A small image classifier, trained from scratch: depths [3, 6, 3], widths [64, 128, 256].
Rows from expert 1 of block 9, named by matrix and row number. Rows with one number belong to one neuron. Each number is 50 + 15 x the weight over its row's rms, rounded and kept within 0 to 99. All counts start at 0. After the name is the row's rms in percent of the matrix's.
# up: expert up (model.blocks.9.mlp.up, 8x512x256), inputs 0-127
# down: expert down (model.blocks.9.mlp.down, 8x256x512, transposed), outputs 0-127
up.238 091:77 17 60 76 40 48 74 26 66 45 88 40 68 29 53 50 41 72 41 40 38 37 73 48 63 43 32 50 51 47 55 48 29 62 35 59 49 30 54 58 26 17 52 37 48 75 41 57 61 81 62 19 45 30 58 37 60 52 80 57 57 43 46 51 56 41 74 55 37 72 53 42 80 55 54 60 12 61 53 47 33 46 26 45 62 63 17 49 46 39 53 56 50 70 40 26 23 51 46 63 54 53 38 36 43 43 45 39 61 61 50 37 43 48 59 46 53 45 26 81 39 78 47 60 28 77 41 57
down.238 098:65 41 46 49 37 48 49 32 52 48 24 23 59 62 40 56 36 50 46 63 45 30 60 43 42 57 40 39 22 61 45 44 74 21 43 30 44 40 11 59 70 57 27 77 42 45 36 26 55 36 67 48 54 62 37 52 70 40 22 66 41 48 33 60 55 66 57 65 71 59 55 81 63 43 53 34 29 32 52 32 60 45 40 56 64 45 40 37 48 51 53 42 70 43 40 71 31 60 78 52 46 54 61 63 54 61 56 41 37 62 39 35 34 75 28 47 43 58 67 90 41 57 45 32 43 63 78 45
up.239 100:45 48 84 64 43 55 57 53 35 33 53 67 69 64 60 54 39 30 32 28 17 43 44 13 33 33 42 49 28 95 54 49 48 37 63 36 75 50 29 46 69 46 59 55 32 44 26 56 31 43 37 60 76 43 53 49 38 47 39 65 70 27 69 55 51 56 76 72 57 33 35 55 52 51 30 40 48 43 37 48 55 36 48 58 38 52 63 32 53 54 83 48 75 40 32 57 25 74 47 28 42 55 40 27 43 64 47 64 82 52 65 54 66 42 58 60 39 47 28 76 32 54 62 57 47 64 54 56
down.239 102:48 56 67 40 54 52 54 51 40 40 41 79 45 43 46 50 56 70 80 70 62 40 50 30 61 53 51 70 47 66 54 55 45 67 47 44 35 54 54 42 38 42 38 53 56 73 56 55 47 63 47 59 47 59 78 75 30 59 47 48 26 57 43 62 44 49 76 51 64 63 36 50 62 18 37 71 42 62 51 53 63 77 44 24 31 47 54 61 57 37 38 40 70 27 36 56 48 39 62 34 20 73 27 40 50 20 61 00 20 26 36 40 55 58 35 42 67 58 46 40 24 32 39 32 50 58 07 39
up.240 098:49 59 36 62 33 36 61 46 72 54 67 31 37 61 40 80 54 73 34 50 70 81 65 50 65 53 32 59 47 53 69 56 56 41 43 44 34 50 59 71 64 52 51 55 45 33 54 40 47 65 63 51 47 73 48 56 53 58 47 61 52 50 42 54 25 32 35 76 56 46 54 60 50 49 34 50 44 68 54 36 41 35 42 75 68 39 71 28 50 79 63 44 36 40 57 51 40 23 50 57 57 56 62 59 54 41 47 71 59 48 48 48 28 77 29 98 47 25 41 71 45 51 49 39 53 64 51 33
down.240 095:54 64 45 39 52 39 29 42 47 29 58 81 59 50 37 40 21 49 42 23 51 67 67 55 34 33 39 55 41 44 54 86 27 76 58 56 70 19 46 24 62 50 43 39 52 52 44 73 50 71 41 31 29 56 67 60 35 41 64 66 37 37 62 31 54 41 83 47 33 39 55 54 29 46 36 44 49 20 59 39 35 46 35 29 74 36 40 57 49 48 34 57 57 31 18 17 71 16 61 41 66 46 30 33 36 21 86 45 68 45 50 32 52 39 53 42 45 74 66 19 48 46 36 72 59 36 60 60
up.241 102:56 24 31 67 40 45 37 34 44 62 36 60 29 48 71 47 60 58 77 33 61 26 15 52 48 32 33 61 52 50 59 50 37 65 24 49 88 66 35 86 32 77 51 67 42 53 54 56 54 60 42 59 55 54 57 79 37 49 49 49 60 62 58 41 31 34 58 29 34 47 63 68 50 13 39 50 50 45 66 53 42 35 40 30 42 31 49 66 46 35 52 65 54 70 45 24 47 64 50 49 15 56 64 55 47 52 36 29 66 34 48 51 62 49 28 48 46 45 82 38 61 17 55 57 58 45 65 43
down.241 099:67 45 75 54 34 64 50 59 41 59 70 53 39 42 55 60 24 75 49 64 52 65 63 66 15 38 61 54 61 36 44 52 33 36 51 61 81 59 60 36 57 49 43 32 42 47 30 51 58 70 71 59 53 32 51 40 53 60 67 45 46 26 43 40 64 74 49 73 68 58 60 46 58 47 41 67 62 56 76 56 76 27 34 40 36 63 70 40 53 23 31 54 33 74 46 89 46 58 58 38 73 61 54 38 55 76 79 45 14 28 26 47 64 63 49 39 75 55 50 26 41 53 47 13 43 84 52 39
up.242 104:47 64 45 47 55 52 23 48 17 41 48 58 58 74 34 24 64 39 37 64 44 35 61 74 29 46 49 72 44 54 62 55 70 67 35 48 60 44 37 70 43 40 62 55 46 33 38 36 31 46 24 57 62 56 60 43 50 55 30 43 45 49 24 52 40 44 74 25 65 51 38 53 73 33 49 41 18 50 22 47 57 45 63 69 14 41 39 51 37 69 61 40 56 35 51 78 43 47 64 59 40 23 35 49 50 49 56 52 48 47 77 73 58 38 24 66 69 72 34 41 48 41 69 43 67 72 57 19
down.242 092:70 38 64 48 46 42 14 32 55 53 51 55 49 58 52 48 36 45 36 36 58 24 69 70 49 47 52 47 56 63 65 68 38 26 50 40 49 52 54 47 81 44 71 34 28 40 57 61 57 27 58 64 42 58 62 54 49 69 81 51 57 75 71 46 65 41 94 39 37 21 58 44 44 68 75 83 54 54 68 64 43 61 60 58 46 46 46 54 60 39 34 81 47 29 47 46 69 55 39 47 42 46 47 30 35 40 30 30 44 62 44 66 28 48 48 61 23 67 68 43 47 66 49 40 36 48 47 38
up.243 094:44 62 69 70 64 61 68 61 47 60 33 43 27 37 44 38 55 25 72 45 48 15 45 86 57 17 51 24 61 38 57 39 34 42 52 47 55 26 61 44 77 30 63 28 50 53 58 47 60 14 44 55 78 50 73 57 45 55 38 35 58 42 55 66 35 27 36 39 75 51 54 36 38 60 35 56 61 82 59 42 42 66 42 34 62 54 61 44 58 59 61 50 25 41 27 28 45 24 67 53 49 58 81 55 68 51 43 37 67 37 40 37 49 52 75 57 50 58 90 74 42 46 57 63 50 66 41 57
down.243 101:33 47 17 39 42 52 62 52 42 70 15 64 61 67 71 59 57 40 77 42 71 52 43 41 58 66 35 49 45 16 27 55 41 36 80 52 51 52 53 67 28 34 73 47 44 50 59 64 32 58 69 57 70 21 49 48 38 61 42 50 57 34 47 40 59 45 69 62 07 50 46 47 50 63 65 42 43 67 76 66 60 75 43 41 62 53 53 61 73 18 56 25 45 53 53 39 45 46 50 64 54 42 68 54 54 57 35 46 36 66 45 58 65 46 50 54 24 75 40 37 45 51 15 35 58 70 16 63
up.244 095:40 44 22 51 81 53 66 26 74 37 76 29 54 67 55 31 37 44 90 42 51 45 58 34 76 40 52 46 36 44 46 43 41 78 54 53 44 34 43 51 90 51 39 52 41 56 49 34 29 50 36 43 25 39 68 45 48 51 70 29 36 40 30 27 85 49 87 24 84 45 37 46 43 42 43 26 88 71 54 59 49 45 57 46 44 58 65 38 47 47 13 46 81 56 44 34 35 49 31 47 61 52 54 54 41 31 82 53 52 65 46 47 58 48 47 37 39 74 37 51 50 56 69 27 60 63 50 60
down.244 097:49 48 67 63 44 83 45 51 49 69 54 59 30 46 85 76 41 51 20 77 83 21 40 22 46 40 49 66 46 11 73 43 18 48 48 71 55 60 73 19 66 42 50 44 49 54 46 32 71 30 45 58 69 77 52 35 54 44 44 57 73 47 30 58 62 76 68 58 52 36 53 43 74 53 48 37 55 54 39 47 42 21 50 26 39 72 79 51 68 65 45 58 35 37 53 75 40 68 45 72 64 28 55 64 59 49 47 58 43 57 50 27 48 67 66 52 53 55 53 49 33 44 63 65 65 49 39 49
up.245 100:16 36 44 33 41 68 42 40 58 39 65 58 66 81 26 50 42 45 46 55 48 61 43 15 67 72 55 46 44 54 79 57 65 34 55 65 78 58 52 69 49 42 35 39 51 47 65 18 69 73 38 53 76 49 40 58 47 42 76 63 46 32 69 64 34 50 77 48 75 41 63 50 55 49 34 35 33 34 90 58 45 02 37 20 53 71 57 51 48 49 46 22 59 40 42 46 20 43 55 80 38 52 59 14 53 42 18 33 59 44 45 47 61 49 69 29 30 47 41 56 42 55 65 48 44 62 65 48
down.245 101:60 68 44 73 38 74 28 54 57 70 46 24 35 36 05 56 73 29 25 23 45 38 53 47 53 52 49 45 53 45 47 68 68 30 37 67 51 48 64 74 66 76 37 63 43 68 55 35 77 44 44 36 48 43 45 29 35 59 53 69 37 50 66 51 48 34 42 36 57 49 58 34 52 28 34 18 45 17 43 35 24 61 69 67 66 47 45 29 61 70 36 46 48 54 51 67 78 46 73 50 51 44 53 27 68 39 29 29 44 40 58 54 42 35 40 50 44 40 43 50 70 44 53 53 51 63 47 70
up.246 108:43 69 34 18 51 49 38 27 48 84 65 73 60 44 34 36 43 25 24 67 68 50 42 70 39 51 22 45 64 52 28 33 28 46 55 75 51 44 50 82 75 71 41 47 65 30 80 63 68 41 29 76 47 44 68 74 33 41 35 47 58 35 46 69 76 51 49 41 56 54 50 53 57 41 55 44 51 26 58 31 48 72 50 51 60 42 59 49 57 61 64 59 28 42 46 72 45 33 48 46 41 80 49 41 39 43 33 34 33 31 57 59 44 38 27 55 41 39 43 39 55 50 48 48 80 69 22 55
down.246 101:51 45 45 56 75 13 67 71 76 61 52 54 26 51 47 54 54 59 50 52 68 57 42 44 72 69 89 34 34 53 62 38 61 61 41 39 46 55 70 45 28 47 75 53 42 59 81 60 52 48 36 44 24 54 32 41 62 49 35 57 50 41 28 46 34 34 44 48 36 56 35 49 74 39 61 82 61 61 57 36 58 42 71 31 34 51 52 49 62 62 52 43 45 47 45 51 56 61 66 26 41 48 36 37 36 74 54 77 67 35 77 43 50 34 33 53 48 53 54 72 49 38 83 50 44 49 79 65
up.247 097:28 50 47 44 44 38 57 69 48 65 56 56 47 60 22 41 84 56 43 38 38 50 39 48 30 60 68 33 40 60 50 35 53 40 23 50 73 31 63 52 50 56 46 48 34 44 45 62 57 39 57 54 68 61 56 52 84 62 47 58 42 52 42 18 44 22 49 56 58 48 54 42 63 30 66 52 19 48 31 75 67 57 54 57 38 55 40 56 54 70 19 36 76 62 63 62 80 45 62 32 41 63 37 36 64 40 47 29 47 45 76 54 57 36 56 45 29 54 64 56 36 48 44 63 45 59 63 73
down.247 099:87 40 34 81 63 55 42 35 65 34 45 53 50 33 63 41 34 45 76 54 38 48 33 44 51 35 31 34 02 26 49 56 53 49 45 42 36 49 58 37 64 50 75 60 53 43 57 58 29 45 57 44 62 61 49 62 70 44 17 55 46 29 45 75 44 52 46 33 66 47 57 99 44 39 43 34 88 40 63 53 53 30 55 75 43 26 50 30 53 48 45 68 43 42 50 45 29 30 39 51 23 62 46 61 63 41 69 30 75 55 47 51 39 43 43 56 42 50 46 35 65 59 61 31 56 54 52 63
up.248 105:67 61 32 42 54 21 56 33 45 42 35 41 44 39 67 34 76 37 59 18 56 35 61 44 82 69 45 52 32 42 49 57 64 34 51 47 55 46 35 66 36 28 10 60 37 44 56 48 60 52 33 71 63 50 40 61 41 49 31 21 12 60 13 47 67 41 45 54 32 43 20 40 66 41 58 50 51 70 48 62 49 07 49 41 70 66 04 71 31 51 43 38 52 64 64 49 45 60 43 43 59 53 79 29 40 57 28 48 46 79 46 76 38 48 56 31 40 42 45 56 58 15 43 58 47 23 60 50
down.248 098:50 48 43 45 38 65 61 16 53 39 44 71 64 53 67 41 40 44 60 74 25 40 70 44 55 21 72 51 57 48 71 33 23 61 69 78 34 56 26 53 47 73 42 51 49 58 59 42 38 70 29 41 77 35 43 81 52 42 25 30 70 45 20 79 50 35 54 51 40 23 47 44 36 49 53 68 51 42 54 54 59 64 28 34 45 43 52 50 61 49 39 58 64 72 76 27 58 47 41 73 45 63 41 53 60 80 63 43 34 20 64 60 47 40 45 70 48 48 38 59 57 49 51 48 22 61 75 42
up.249 100:75 47 33 53 33 56 47 39 79 62 52 51 55 49 48 46 62 48 92 48 36 46 32 65 50 65 35 47 65 50 50 26 55 49 68 40 64 58 46 67 47 38 84 44 34 23 49 66 55 37 71 65 55 33 58 47 37 28 83 64 63 43 40 58 66 35 54 47 57 54 71 54 24 53 42 66 54 54 36 47 75 40 40 85 24 41 32 40 51 41 49 63 40 55 64 10 65 47 48 65 00 60 26 56 30 63 51 39 34 40 65 66 49 71 54 65 49 34 32 60 32 66 37 42 62 22 40 47
down.249 104:50 44 92 57 39 55 62 45 50 59 69 35 34 47 14 48 52 45 77 39 52 58 46 37 73 52 42 47 31 46 35 42 72 49 53 47 46 37 32 53 62 33 49 87 76 46 44 58 58 50 65 60 27 54 40 49 39 50 53 32 64 31 57 62 39 49 41 40 42 28 58 89 34 49 74 42 38 84 46 42 38 45 44 52 38 49 61 11 43 76 57 31 67 39 31 69 36 38 64 59 86 05 69 39 57 50 58 60 27 68 46 53 45 63 85 55 60 59 47 48 25 35 58 50 61 49 63 44
up.250 096:40 46 50 49 66 48 51 39 61 61 68 54 47 41 39 37 51 24 15 42 64 53 50 65 45 29 60 42 50 73 57 40 45 31 50 32 45 45 36 69 42 39 68 30 50 42 46 51 40 40 54 16 50 53 30 56 77 63 68 72 74 57 41 59 55 46 52 70 45 61 39 33 41 55 47 43 34 43 50 50 66 71 64 75 66 56 63 35 55 51 54 56 54 56 47 58 32 20 30 46 32 29 67 50 48 34 29 68 49 16 51 25 47 49 48 71 48 74 40 72 27 45 69 47 88 52 37 52
down.250 106:36 43 81 64 13 48 42 50 52 51 65 56 42 37 79 50 62 80 46 40 75 39 47 55 66 63 33 43 58 57 68 43 51 37 34 33 26 37 65 22 31 48 48 42 47 24 58 21 64 39 62 76 52 27 30 46 28 42 44 41 45 46 43 72 73 45 65 39 77 38 62 70 60 61 86 64 52 72 64 43 75 63 21 56 64 38 70 60 65 43 43 45 38 68 38 48 62 51 61 42 58 38 37 66 38 21 68 34 55 44 61 42 67 66 53 76 38 52 41 53 39 71 49 58 56 41 40 72