{
  "arch": "coatnet",
  "model": "image classifier",
  "dataset": "Sentinel-2 satellite tiles (TerraMesh)",
  "train_examples": 72500,
  "image_size": 32,
  "crop_scale_min": 0.7,
  "horizontal_flip": true,
  "translate": 0.12,
  "targets": ["main land cover"],
  "num_classes": 9,
  "norm": "layernorm",
  "norm_position": "pre",
  "hidden_act": "gelu",
  "mlp_ratio": 4,
  "head_dim": 48,
  "fused_qkv": true,
  "qk_norm": false,
  "parallel_block": false,
  "dropout": 0.1,
  "inner_norm": false,
  "moe": "top_k",
  "num_experts": 8,
  "moe_every": 2,
  "expert_mlp_ratio": 2,
  "experts_per_token": 2,
  "shared_expert": false,
  "patch_size": [2, 2],
  "depths": [3, 6, 3],
  "widths": [64, 128, 256],
  "mixing": "cutmix",
  "loss": "cross_entropy",
  "residual_init": "none",
  "optimizer": "soap",
  "beta2": 0.95,
  "learning_rate": 0.0035,
  "beta1": 0.9,
  "shampoo_beta": 0.95,
  "eps": 1e-08,
  "precondition_frequency": 50,
  "max_precond_dim": 1024,
  "one_sided": true,
  "adamw_lr_other_params": 0.0026,
  "max_grad_norm": 3.0,
  "gradient_noise": 0.1,
  "max_steps": 9000,
  "batch_size": 128,
  "epochs": 15.9,
  "lr_schedule": "cosine",
  "final_lr_fraction": 0.01,
  "warmup_steps": 900,
  "weight_decay": 0.1,
  "adamw_weight_decay_other_params": 0
}
Rows from expert 1 of block 9, named by matrix and row number. Rows with one number belong to one neuron. Each number is 128 + 32 x the weight over its row's rms, rounded and kept within 0 to 255. All counts start at 0. After the name is the row's rms in percent of the matrix's.
# up: expert up (model.blocks.9.mlp.up, 8x512x256), inputs 128-255
# down: expert down (model.blocks.9.mlp.down, 8x256x512, transposed), outputs 128-255
up.47 101 [170 127 133  96 124 145 102 151 159 101 105 120 135 168 125  83 105 139 125 111  87 144 148 141 159 133 147 122  75 195 139 158 124 179 142 128 137 110 162 155 137  62 153  69 154 108 162 139 153 137 165 179 131 129  67 111  86  76 104 156 122 159  89 143  90 170 130 111 124 116 164 132 181 121  67 159  95  64 112 103 118 120 200  89 130 158  92 177  83 151 111 115  76 136 123  74 117 157 106 120 135 148  97  58 168 140  90 128 148 162 146 153 143  87 139 107 119 153 136 114 167 104  47 145 108 116 165  96]
down.47 097 [158 197  69 151 159 167  98 123 130 103 123 140 152 124 113 182 146 117 155 143 114 105 102 173 184  89 154 140  77 126 129 148 111 124  76 146  95 127  84 169 107 135 124 139  95 183 162 154 143 203 188 150 122 101 167  92 125 112 157  95 108 140  80 168 151 150 105 145  89 117 131  91 173  88 167 139 165 139  63 142 139 110 138 135 119  75 117 162 136 148 182 148 175 158  52 169 130 130 130 138  95  73 188 134 104 133 106 132 130 129 150  91 134 104 120 228 129 130 135 166 105 108 110  83 129 154 143 116]
up.48 103 [154  97 123 117 136 139 132 115 146 132 113 130  59 150 168 152 107 125 158 168 130 103 138 134 121 114 129 125 121 148 163 106  79 130 105 173 132 165 154  69  58 136  89 160 163 153 136 102 145 195 156 127 186 136 111 133 132  99 120  94 133 107  70 104 149  92 128 156 114 101 137  93  57 133 132 205 149 188 163 124 123 135  75 159 134 135 162 101 116 177 185 142 188 102  88 161 177 118 166 106 118  99 158 187  88  79 148 110  96 119 137 170 112 124 147 124 136 100 167 118  95 119 158 127 147  80 134 158]
down.48 098 [112 134 107  80 117 126 116 136 168 116 102 160 135 122 142 104 137  75  42 117 110 142  97  85  74 127 159 171  37  91  91 179 194 197 114 163 184 187 164 121 173 146 172  97 148 139 150 129 166 160 133 167 145  75 121  87  57 131 186 163 157 167 174 103 136 144 160 144 179 153  41  78 100 110  63 132 121 179 131 193 144 169 134 128  75 128 171  58 123 135 109 127  72 120 131 108 115 133 129 135 101 115 114 114 142 164 115  94  98 111 127 120 121 105  67 140 141 141 131 131 112 121 150 123 153 159 127  99]
up.49 092 [167 127 165  97 129 144 132 184  81 113  73  96 118 107 106 149 129 128 148 121 163 117 181 124 153 109 174  52 109 139 121 102 122 159  97 120 113 132 177  77 155 169 188 107 110  42 142 110  76 115 152 145 133  79 144 155 120 146 145  97 121  87 114  87 148 117 109 147 121 138  99 148  96 101  96 101 131 166 134 148 118 145 150 150 123 153 127 129 130  80 103 116 100  57 112 136 131  86 163 133 133 113 137  62 181 135 111 136 118 165 127 110 155  70 103 135 150  85 103 137 122 128 189 142 162 147  85 150]
down.49 098 [185 125 157 130 110 134 171 181 108  94 104 132 169 130 122 165 143 127 147  91 114 142 116  74 145  96 147 146 152 128 104 106 134 143 136 120  72 110 110 128 178  64 128 131 117 149 126 151 151  92 114  97 140  81 150  92 147 139 113 151  99  58 106  60 153 121  92 163 133 118 165 151 103 151 180  81 144  91 128 104 145 188 138 110 163  83  66 118  76  94 114 101 100 150 148 155 116 160  80 117  91 101 104 176  80 121  54 130 160 128 149 132  99 141 112 152 113  74 139 167  96 142  37 140 118 128  97 112]
up.50 099 [159 138 122 123 158  51 111 125  99 163 175 110  81 137 186 156  66 155 165 110  99 145 153 135 132 116 179 101 128  80 129  81 106 131 148 139 141 169  90 130  82 150 131  65 103 104  94 105 156 120 131 143 123  79 156 113 158 156 122 145 157 118  98  59 144  89 150 167 157 100 136 114  77  92 130 118 118 136  70 182 108 116  84 154 112 156 115 202  99 214 125 109 102 120 127 101 106 130  45 139 100 155 126 144 134 205 149 133 192 126 129 127 141 105 133 113 148 155 108 118 107  71  93 145 135 133  80 198]
down.50 102 [123 144  68 109 147 107  70  90 163 151 123  67  76 101 114 144 153 136  65  84 183  98 100 186 171  93 132  92 181 110 138 101 135 142  96 103  72 202 138 141 121 146 137  71  87 109 128 177  91 107 105 133  69 103 115 153 114 111 107 117 111 119 149 154 102 123 149 135  85  87 185 121 125 100 123 106 106 140 144 167 107  98  62 120  52  62 174 179  99 138 158 137 108 173 122 155  61 100 137 121 120 112 179 158 146 163 136 116  87 102 125 129 163 112 143 174 102 193 162 126 104 159 167 121 134 144 135 137]
up.51 099 [ 94 147 122 114 138 134 107 186  94 155 111 216 121 167 158 151 138 147 134 108 141 136 123 165 114 118  97 114 122  49 148 134 103 124 169 105  71 130 192 121 123 193 148 164 117 171  31 100 179 184 136 167 145 149 107 154 185 130 145 127 102 137 129 142 153 142 137  95 163 121 106 139 100 107 159 141 107 156 140 142 105 138 172 152 117 133 179 151 160 108 125 170 142  96  57 109 101  91 130 131  88 113 138 122 103  82  97 187 218 140 179 135 106 120 117 194 140 187 126  84 150 160 129  60 163 106 190 105]
down.51 098 [166 128 141 147  93 141  98 116 127 156 147 143 189 147 133  79 142 164 137 145 169 137 130 172  97 102 146 131 145 142 143 127 104 127 103  97  82 164 151 120 109 125  93 148 137 160 114  65 140 113 109 157 169 103  68 125 143 181 116  97 136 179 119 106  89 115 155 104 137 104 116 163  87 119  87  91 172 174 133 173 165 187 151 201 179 129  69 155 133  99  75 129 112 135  97 155 167  70 100 162  89 143 137 100  62 125 159  97 143 113 146  86 172 104 159 137 112  97 161 136 114  89 108 142 111  31 190 150]
up.52 100 [148  88 150 125 120  79 158 155 178  82 138 133  94 166  95 163  55 119 116 134 114 129 127 112 103  96  90  74 128  41 161 164 168 115  94 144 109 163 172 144 129 145 113 148  77  92 162 188 116 110 130 126 143  72 102  90 104  88 153 133 168 157 123 135  66 136 156 193 153  82 157  99 138 121 116  84 187 153 120 129 123 152 185 113  96 101 162 148  94 152 139 112 174 142  58 182 150 161 128 114 167 105 121 134  75 112 206 127 107 151 163 112 135 102 123 149 137 115 111 137  92 172 146 153 107 103  51 119]
down.52 100 [150  98 132 163 171  90  93  67 136 149 123 126 146 121 109 104 117 122 135 100 107 131 141 125  90 139  94  48  96 172  85 126 157 174 173 161 255 120 116  97 175  83 137 167 103  95 117 153 133 118 110 135 198 149 113 115 151 113 129 106  73 139 222 129  80 114  72 140 123  90 113 118 108 104 141 117 107 176 142 103 117 117 122  61 161 131 154 107 164  88 127 223 147 118 148 107 137 182 146 131 118 154 121 161 114 148 119 100 145 205 119  96 151  79 115 109 106 114 176 145 121 129 146 111 106  72 153 181]
up.53 100 [152 130 162 106 108 101 101 137 141 174  53  86  91 107 142 141 159 156 157 152  76 144 124 191 136 119 132 119 107 120 123  89  68 181 186 150 102 110 128 147  98 136 113 116 101 138 147 109 169 159 103 150 119  79 128  62 106  73  93  95 161 128 165 141 129 158 103 152 163 101  89 131 114  78 169  78 119 151 105  75 158 176 165 171 179 100 113  90 119 173 175 175 129 154  94 111 150 132 123 146 100 191 123  77  89 200 101 101 110 107  63 204 126 144  83 118  83 135  88 138 123 115 133 133 136 146 144 103]
down.53 095 [ 78 141 137 162 164 166  95 174 151 135 130 146  85 147 140 110  91 133 172 106 185 131 105  71 129  91 158 105 115 110 155  92 161 118 114 140 103 112  76 120 159 148 105 174 145 133 146 135 136 139 191 197 136 152 138 119 146 134 112 156  89 113  49  94 112  97 165 122 160 114 105 145 146 121 220 103 155 116 142 152 143 132 190 124 110 178 137 104 151 143 132 200 165 168  72 142 142 115  95 111 184 141  63 127  94 194  57 167  98 170 160  99 140 163 145 148 137 159 170  69 145 120 167 115  99 109 135 107]
up.54 106 [ 81  93 131 114 106 150 152 127 122 134 104 132 132 112  90 161  77 143 120 167 145 118 113 167 130  88  82 104 155 101  99  98 103 133 197 133  94 115 108 139 131 134 110 130 148 125 105 175 146 150 123  95  88  88 184 114 168 130 180 154 116 147  86 133  81 181 137 102  86 146 131 122 151 149 114 118 110  76 144 139 153 118 172 128 140 167 197 120 119  88 122 187 150 115 176 152 188 152 192 100 160 192 161 158 121 133 175 130  63  93 183 135  98 125 103  65 122 142 130  97  89 132 204 126 157 157  96 106]
down.54 106 [151 133 105 120 162 114  91  77 115 122 127 137 132 108 100  70  85 107 113 185  90 136 112 144 138 175 157 112 105 130 134 114 128 146 160 131 212 134 127 128 181  73 131 183 108 140 154 125  99 107 107  60 163 167 113 152 161 101  95 106 156 141 160 114  96 141 143 159 141 104 169 128 123 168 130 126 141 117 161  96 136 119 107 103 175  98 180 215 165 164 111 184 169 180  78 132 121 106 130 111 179 189 134 192 124  97 203 160 157 134 153 147 184  87  63 185 170 126  96 129 105 114 144 157 161 132  92 170]
up.55 095 [108 139  61 174 141 163 124 125 138 231 150 155 129 135 172 125 161 144 119 134 140 107 149 151 155 122 111 140 133  87 123 101  70 128  82  96 124 175 143 133 151 116 136  99  69 184 181 167 152 102 154  98 138 106 142 159  76  82 194 170 138  80 181 169 134 166 108 134  98 114 178 105 148  84 121 128 163  99 177  53  98 158 100 190 120 142 104 127 157 110  87 117  97 135  69 120 147 132  98 149 140 141 135  83 125 118 124 122 158  92 182 105 152 109 130 165 183 181 124 113  79  98 106 182 175 118  91 118]
down.55 096 [ 84 109 125  95 137 164 153  20 166 120 127  78 141 128 168 156 145 160 119 119 103 169  89 146 131  73 119 162  83  79 194 107 150 109 165 128 155 107 130 155 139 136 160 155 120 135  92 165 100 156 137  76 134 148 126 105 114 138 140  91  81 142  79 130 108 117 116  46  84  70 122 173 177 131  83 199 129 164 141 139 197 106 138 143 140 148 120  84 110  97 165 166  80 118 163 152 132  93 160 159  44  71  80 123  94 123 161 157 188  84 181 160 166 122 148 168 127  73  97 167 153  83 129 142 137 128 134 179]
up.56 098 [115 125 111 127 101  87 133  93 137 128 108 109  78 203 129 107 116 130 106  83  98 106 179 130 119 131 148  89 164 121 136 166  44 127 107  39 125 176 100 107 135 113 136 183  91 127 149 129 154 163  30 161 139 126 143 167 129  91 149 100 136 155 148 182 134 102 116 148 104 103 154 158 154 127  93 148 119 141 152 123 197  86 133 132  90 109 120 148  87  89 210 144 134 127 149 137 159 167 140  92 131 195 194 156 109 123 134 165 189 236 175  89 134  84 152  85 154 145 127 172  88 103 139 138 140  61 100 124]
down.56 112 [155 110 176 170  88 126  79 113 101 142  75 140  75 129 118 170 143 184 144  80  97 104 157 121 151 124 117  98 158 161 138 191 120 126 115 135 192 123 143 155 151 149 133 160 162 107 160 142 170 125 146 163 149  98  77 114 114 112 128 135 109 191 137 113 100  86 205 165 100 133 178  82 164  95 144 129 127  86 150 146 171 146 144  95  98 104 123 154 147  81 143 128 122 152 113  97 138 101  80  47 107  95 175 121 163 129 164 173 215 115 211 174 145  90 133  94 131 145  81 173 162 138 195 160 114 143 123 150]
up.57 090 [ 63  83 123  35 199 147 135 134  97 161  63 124 202 174 165  96 178 118  89 148 148 136 121 151  56 155 125 116 135 125 150 136  82 138 150 107 166 145 176 125 131 135 107 173 157  96 133 190 123 189 105 146 124 143 116 123 138 169 171 136 149 100  95 138 121 120  69 135 154 166 121 118 147 142 100 175 130  88 159 157 186 157 156 166 176 152  88 130 115  98 138 160 129 144  96 177 164 137  91 205 123 147 129 145 114 146 163 135 122 180 139 113 147 119 144 156 166 118 104  91  84 105 154 137 167 160 132 136]
down.57 097 [137 129 107 143 156 118 129 110 128 107 129 116 130 159 177 106 124  59 118  93  73  85 153  75  79 120 146  77  58 137 114 134 102 104 126 107 179 138 115  76 163 150 144 121 184 151 130 149 130 136  89  66 152 193 122  65  93 159 164 120 107 172  56 112 120 188 156 159 158 118 117 151  39 102  92 175  49 155 166 114  98 171 139 158  94 102 188 152 147 140 184 142 139 162 157 125 142  85 110 134 160 123 110 182 155  56 168 124 115 115 171 132 120 124  95 143 143 138  89 130  72 104 123 147  69 145 136  67]
up.58 104 [114 117 115 162 110 129  79 141 119 125  72 101 156 175 195 167 133 125 170  91  90 161 156 161 187 132 182 155 150 101 166 162 129 100  76 102  91 132  75 117 105 131 111 142 125 108 158 173 126 110 127 142  92 108  79 167 136 117 184 132 104 150 172  64 116 126  88 106 109 118  91  62 138 122 145 121 110 117 114 129 128 150 202 144  84 130 104 113 160 122 104  95 142 149 121 152 122  91 119 113 102 120 157 155  85 117 114 107 111 156  78 130 117 177 173 120  96 154 134 167 113 185 126 141 173 134  95 108]
down.58 105 [143  56 167 146 119 123 150 140 122 130 122 130 182 115 146  84 109 140 103 137 139 166  87 116 138 106  76 114 112 134 126 110  83 125  87  99 135 150 162  90 117 189  85 152 178 148 143 131 152 157 124 150 155 132 151 137  92 101 135  98  98 104 181 111 141 169 119  53  64 140  69  94  59  96 211 149 109 143 186 157 183 138 138 109 135 135 192 126 121  93 144 109 148 150 175 159 176 158  95 126  73 148 100 159 148 142  78  98 172 109 138 108  89 112 121 117 189  61 132 100 143 128  93  71  88 156 125 127]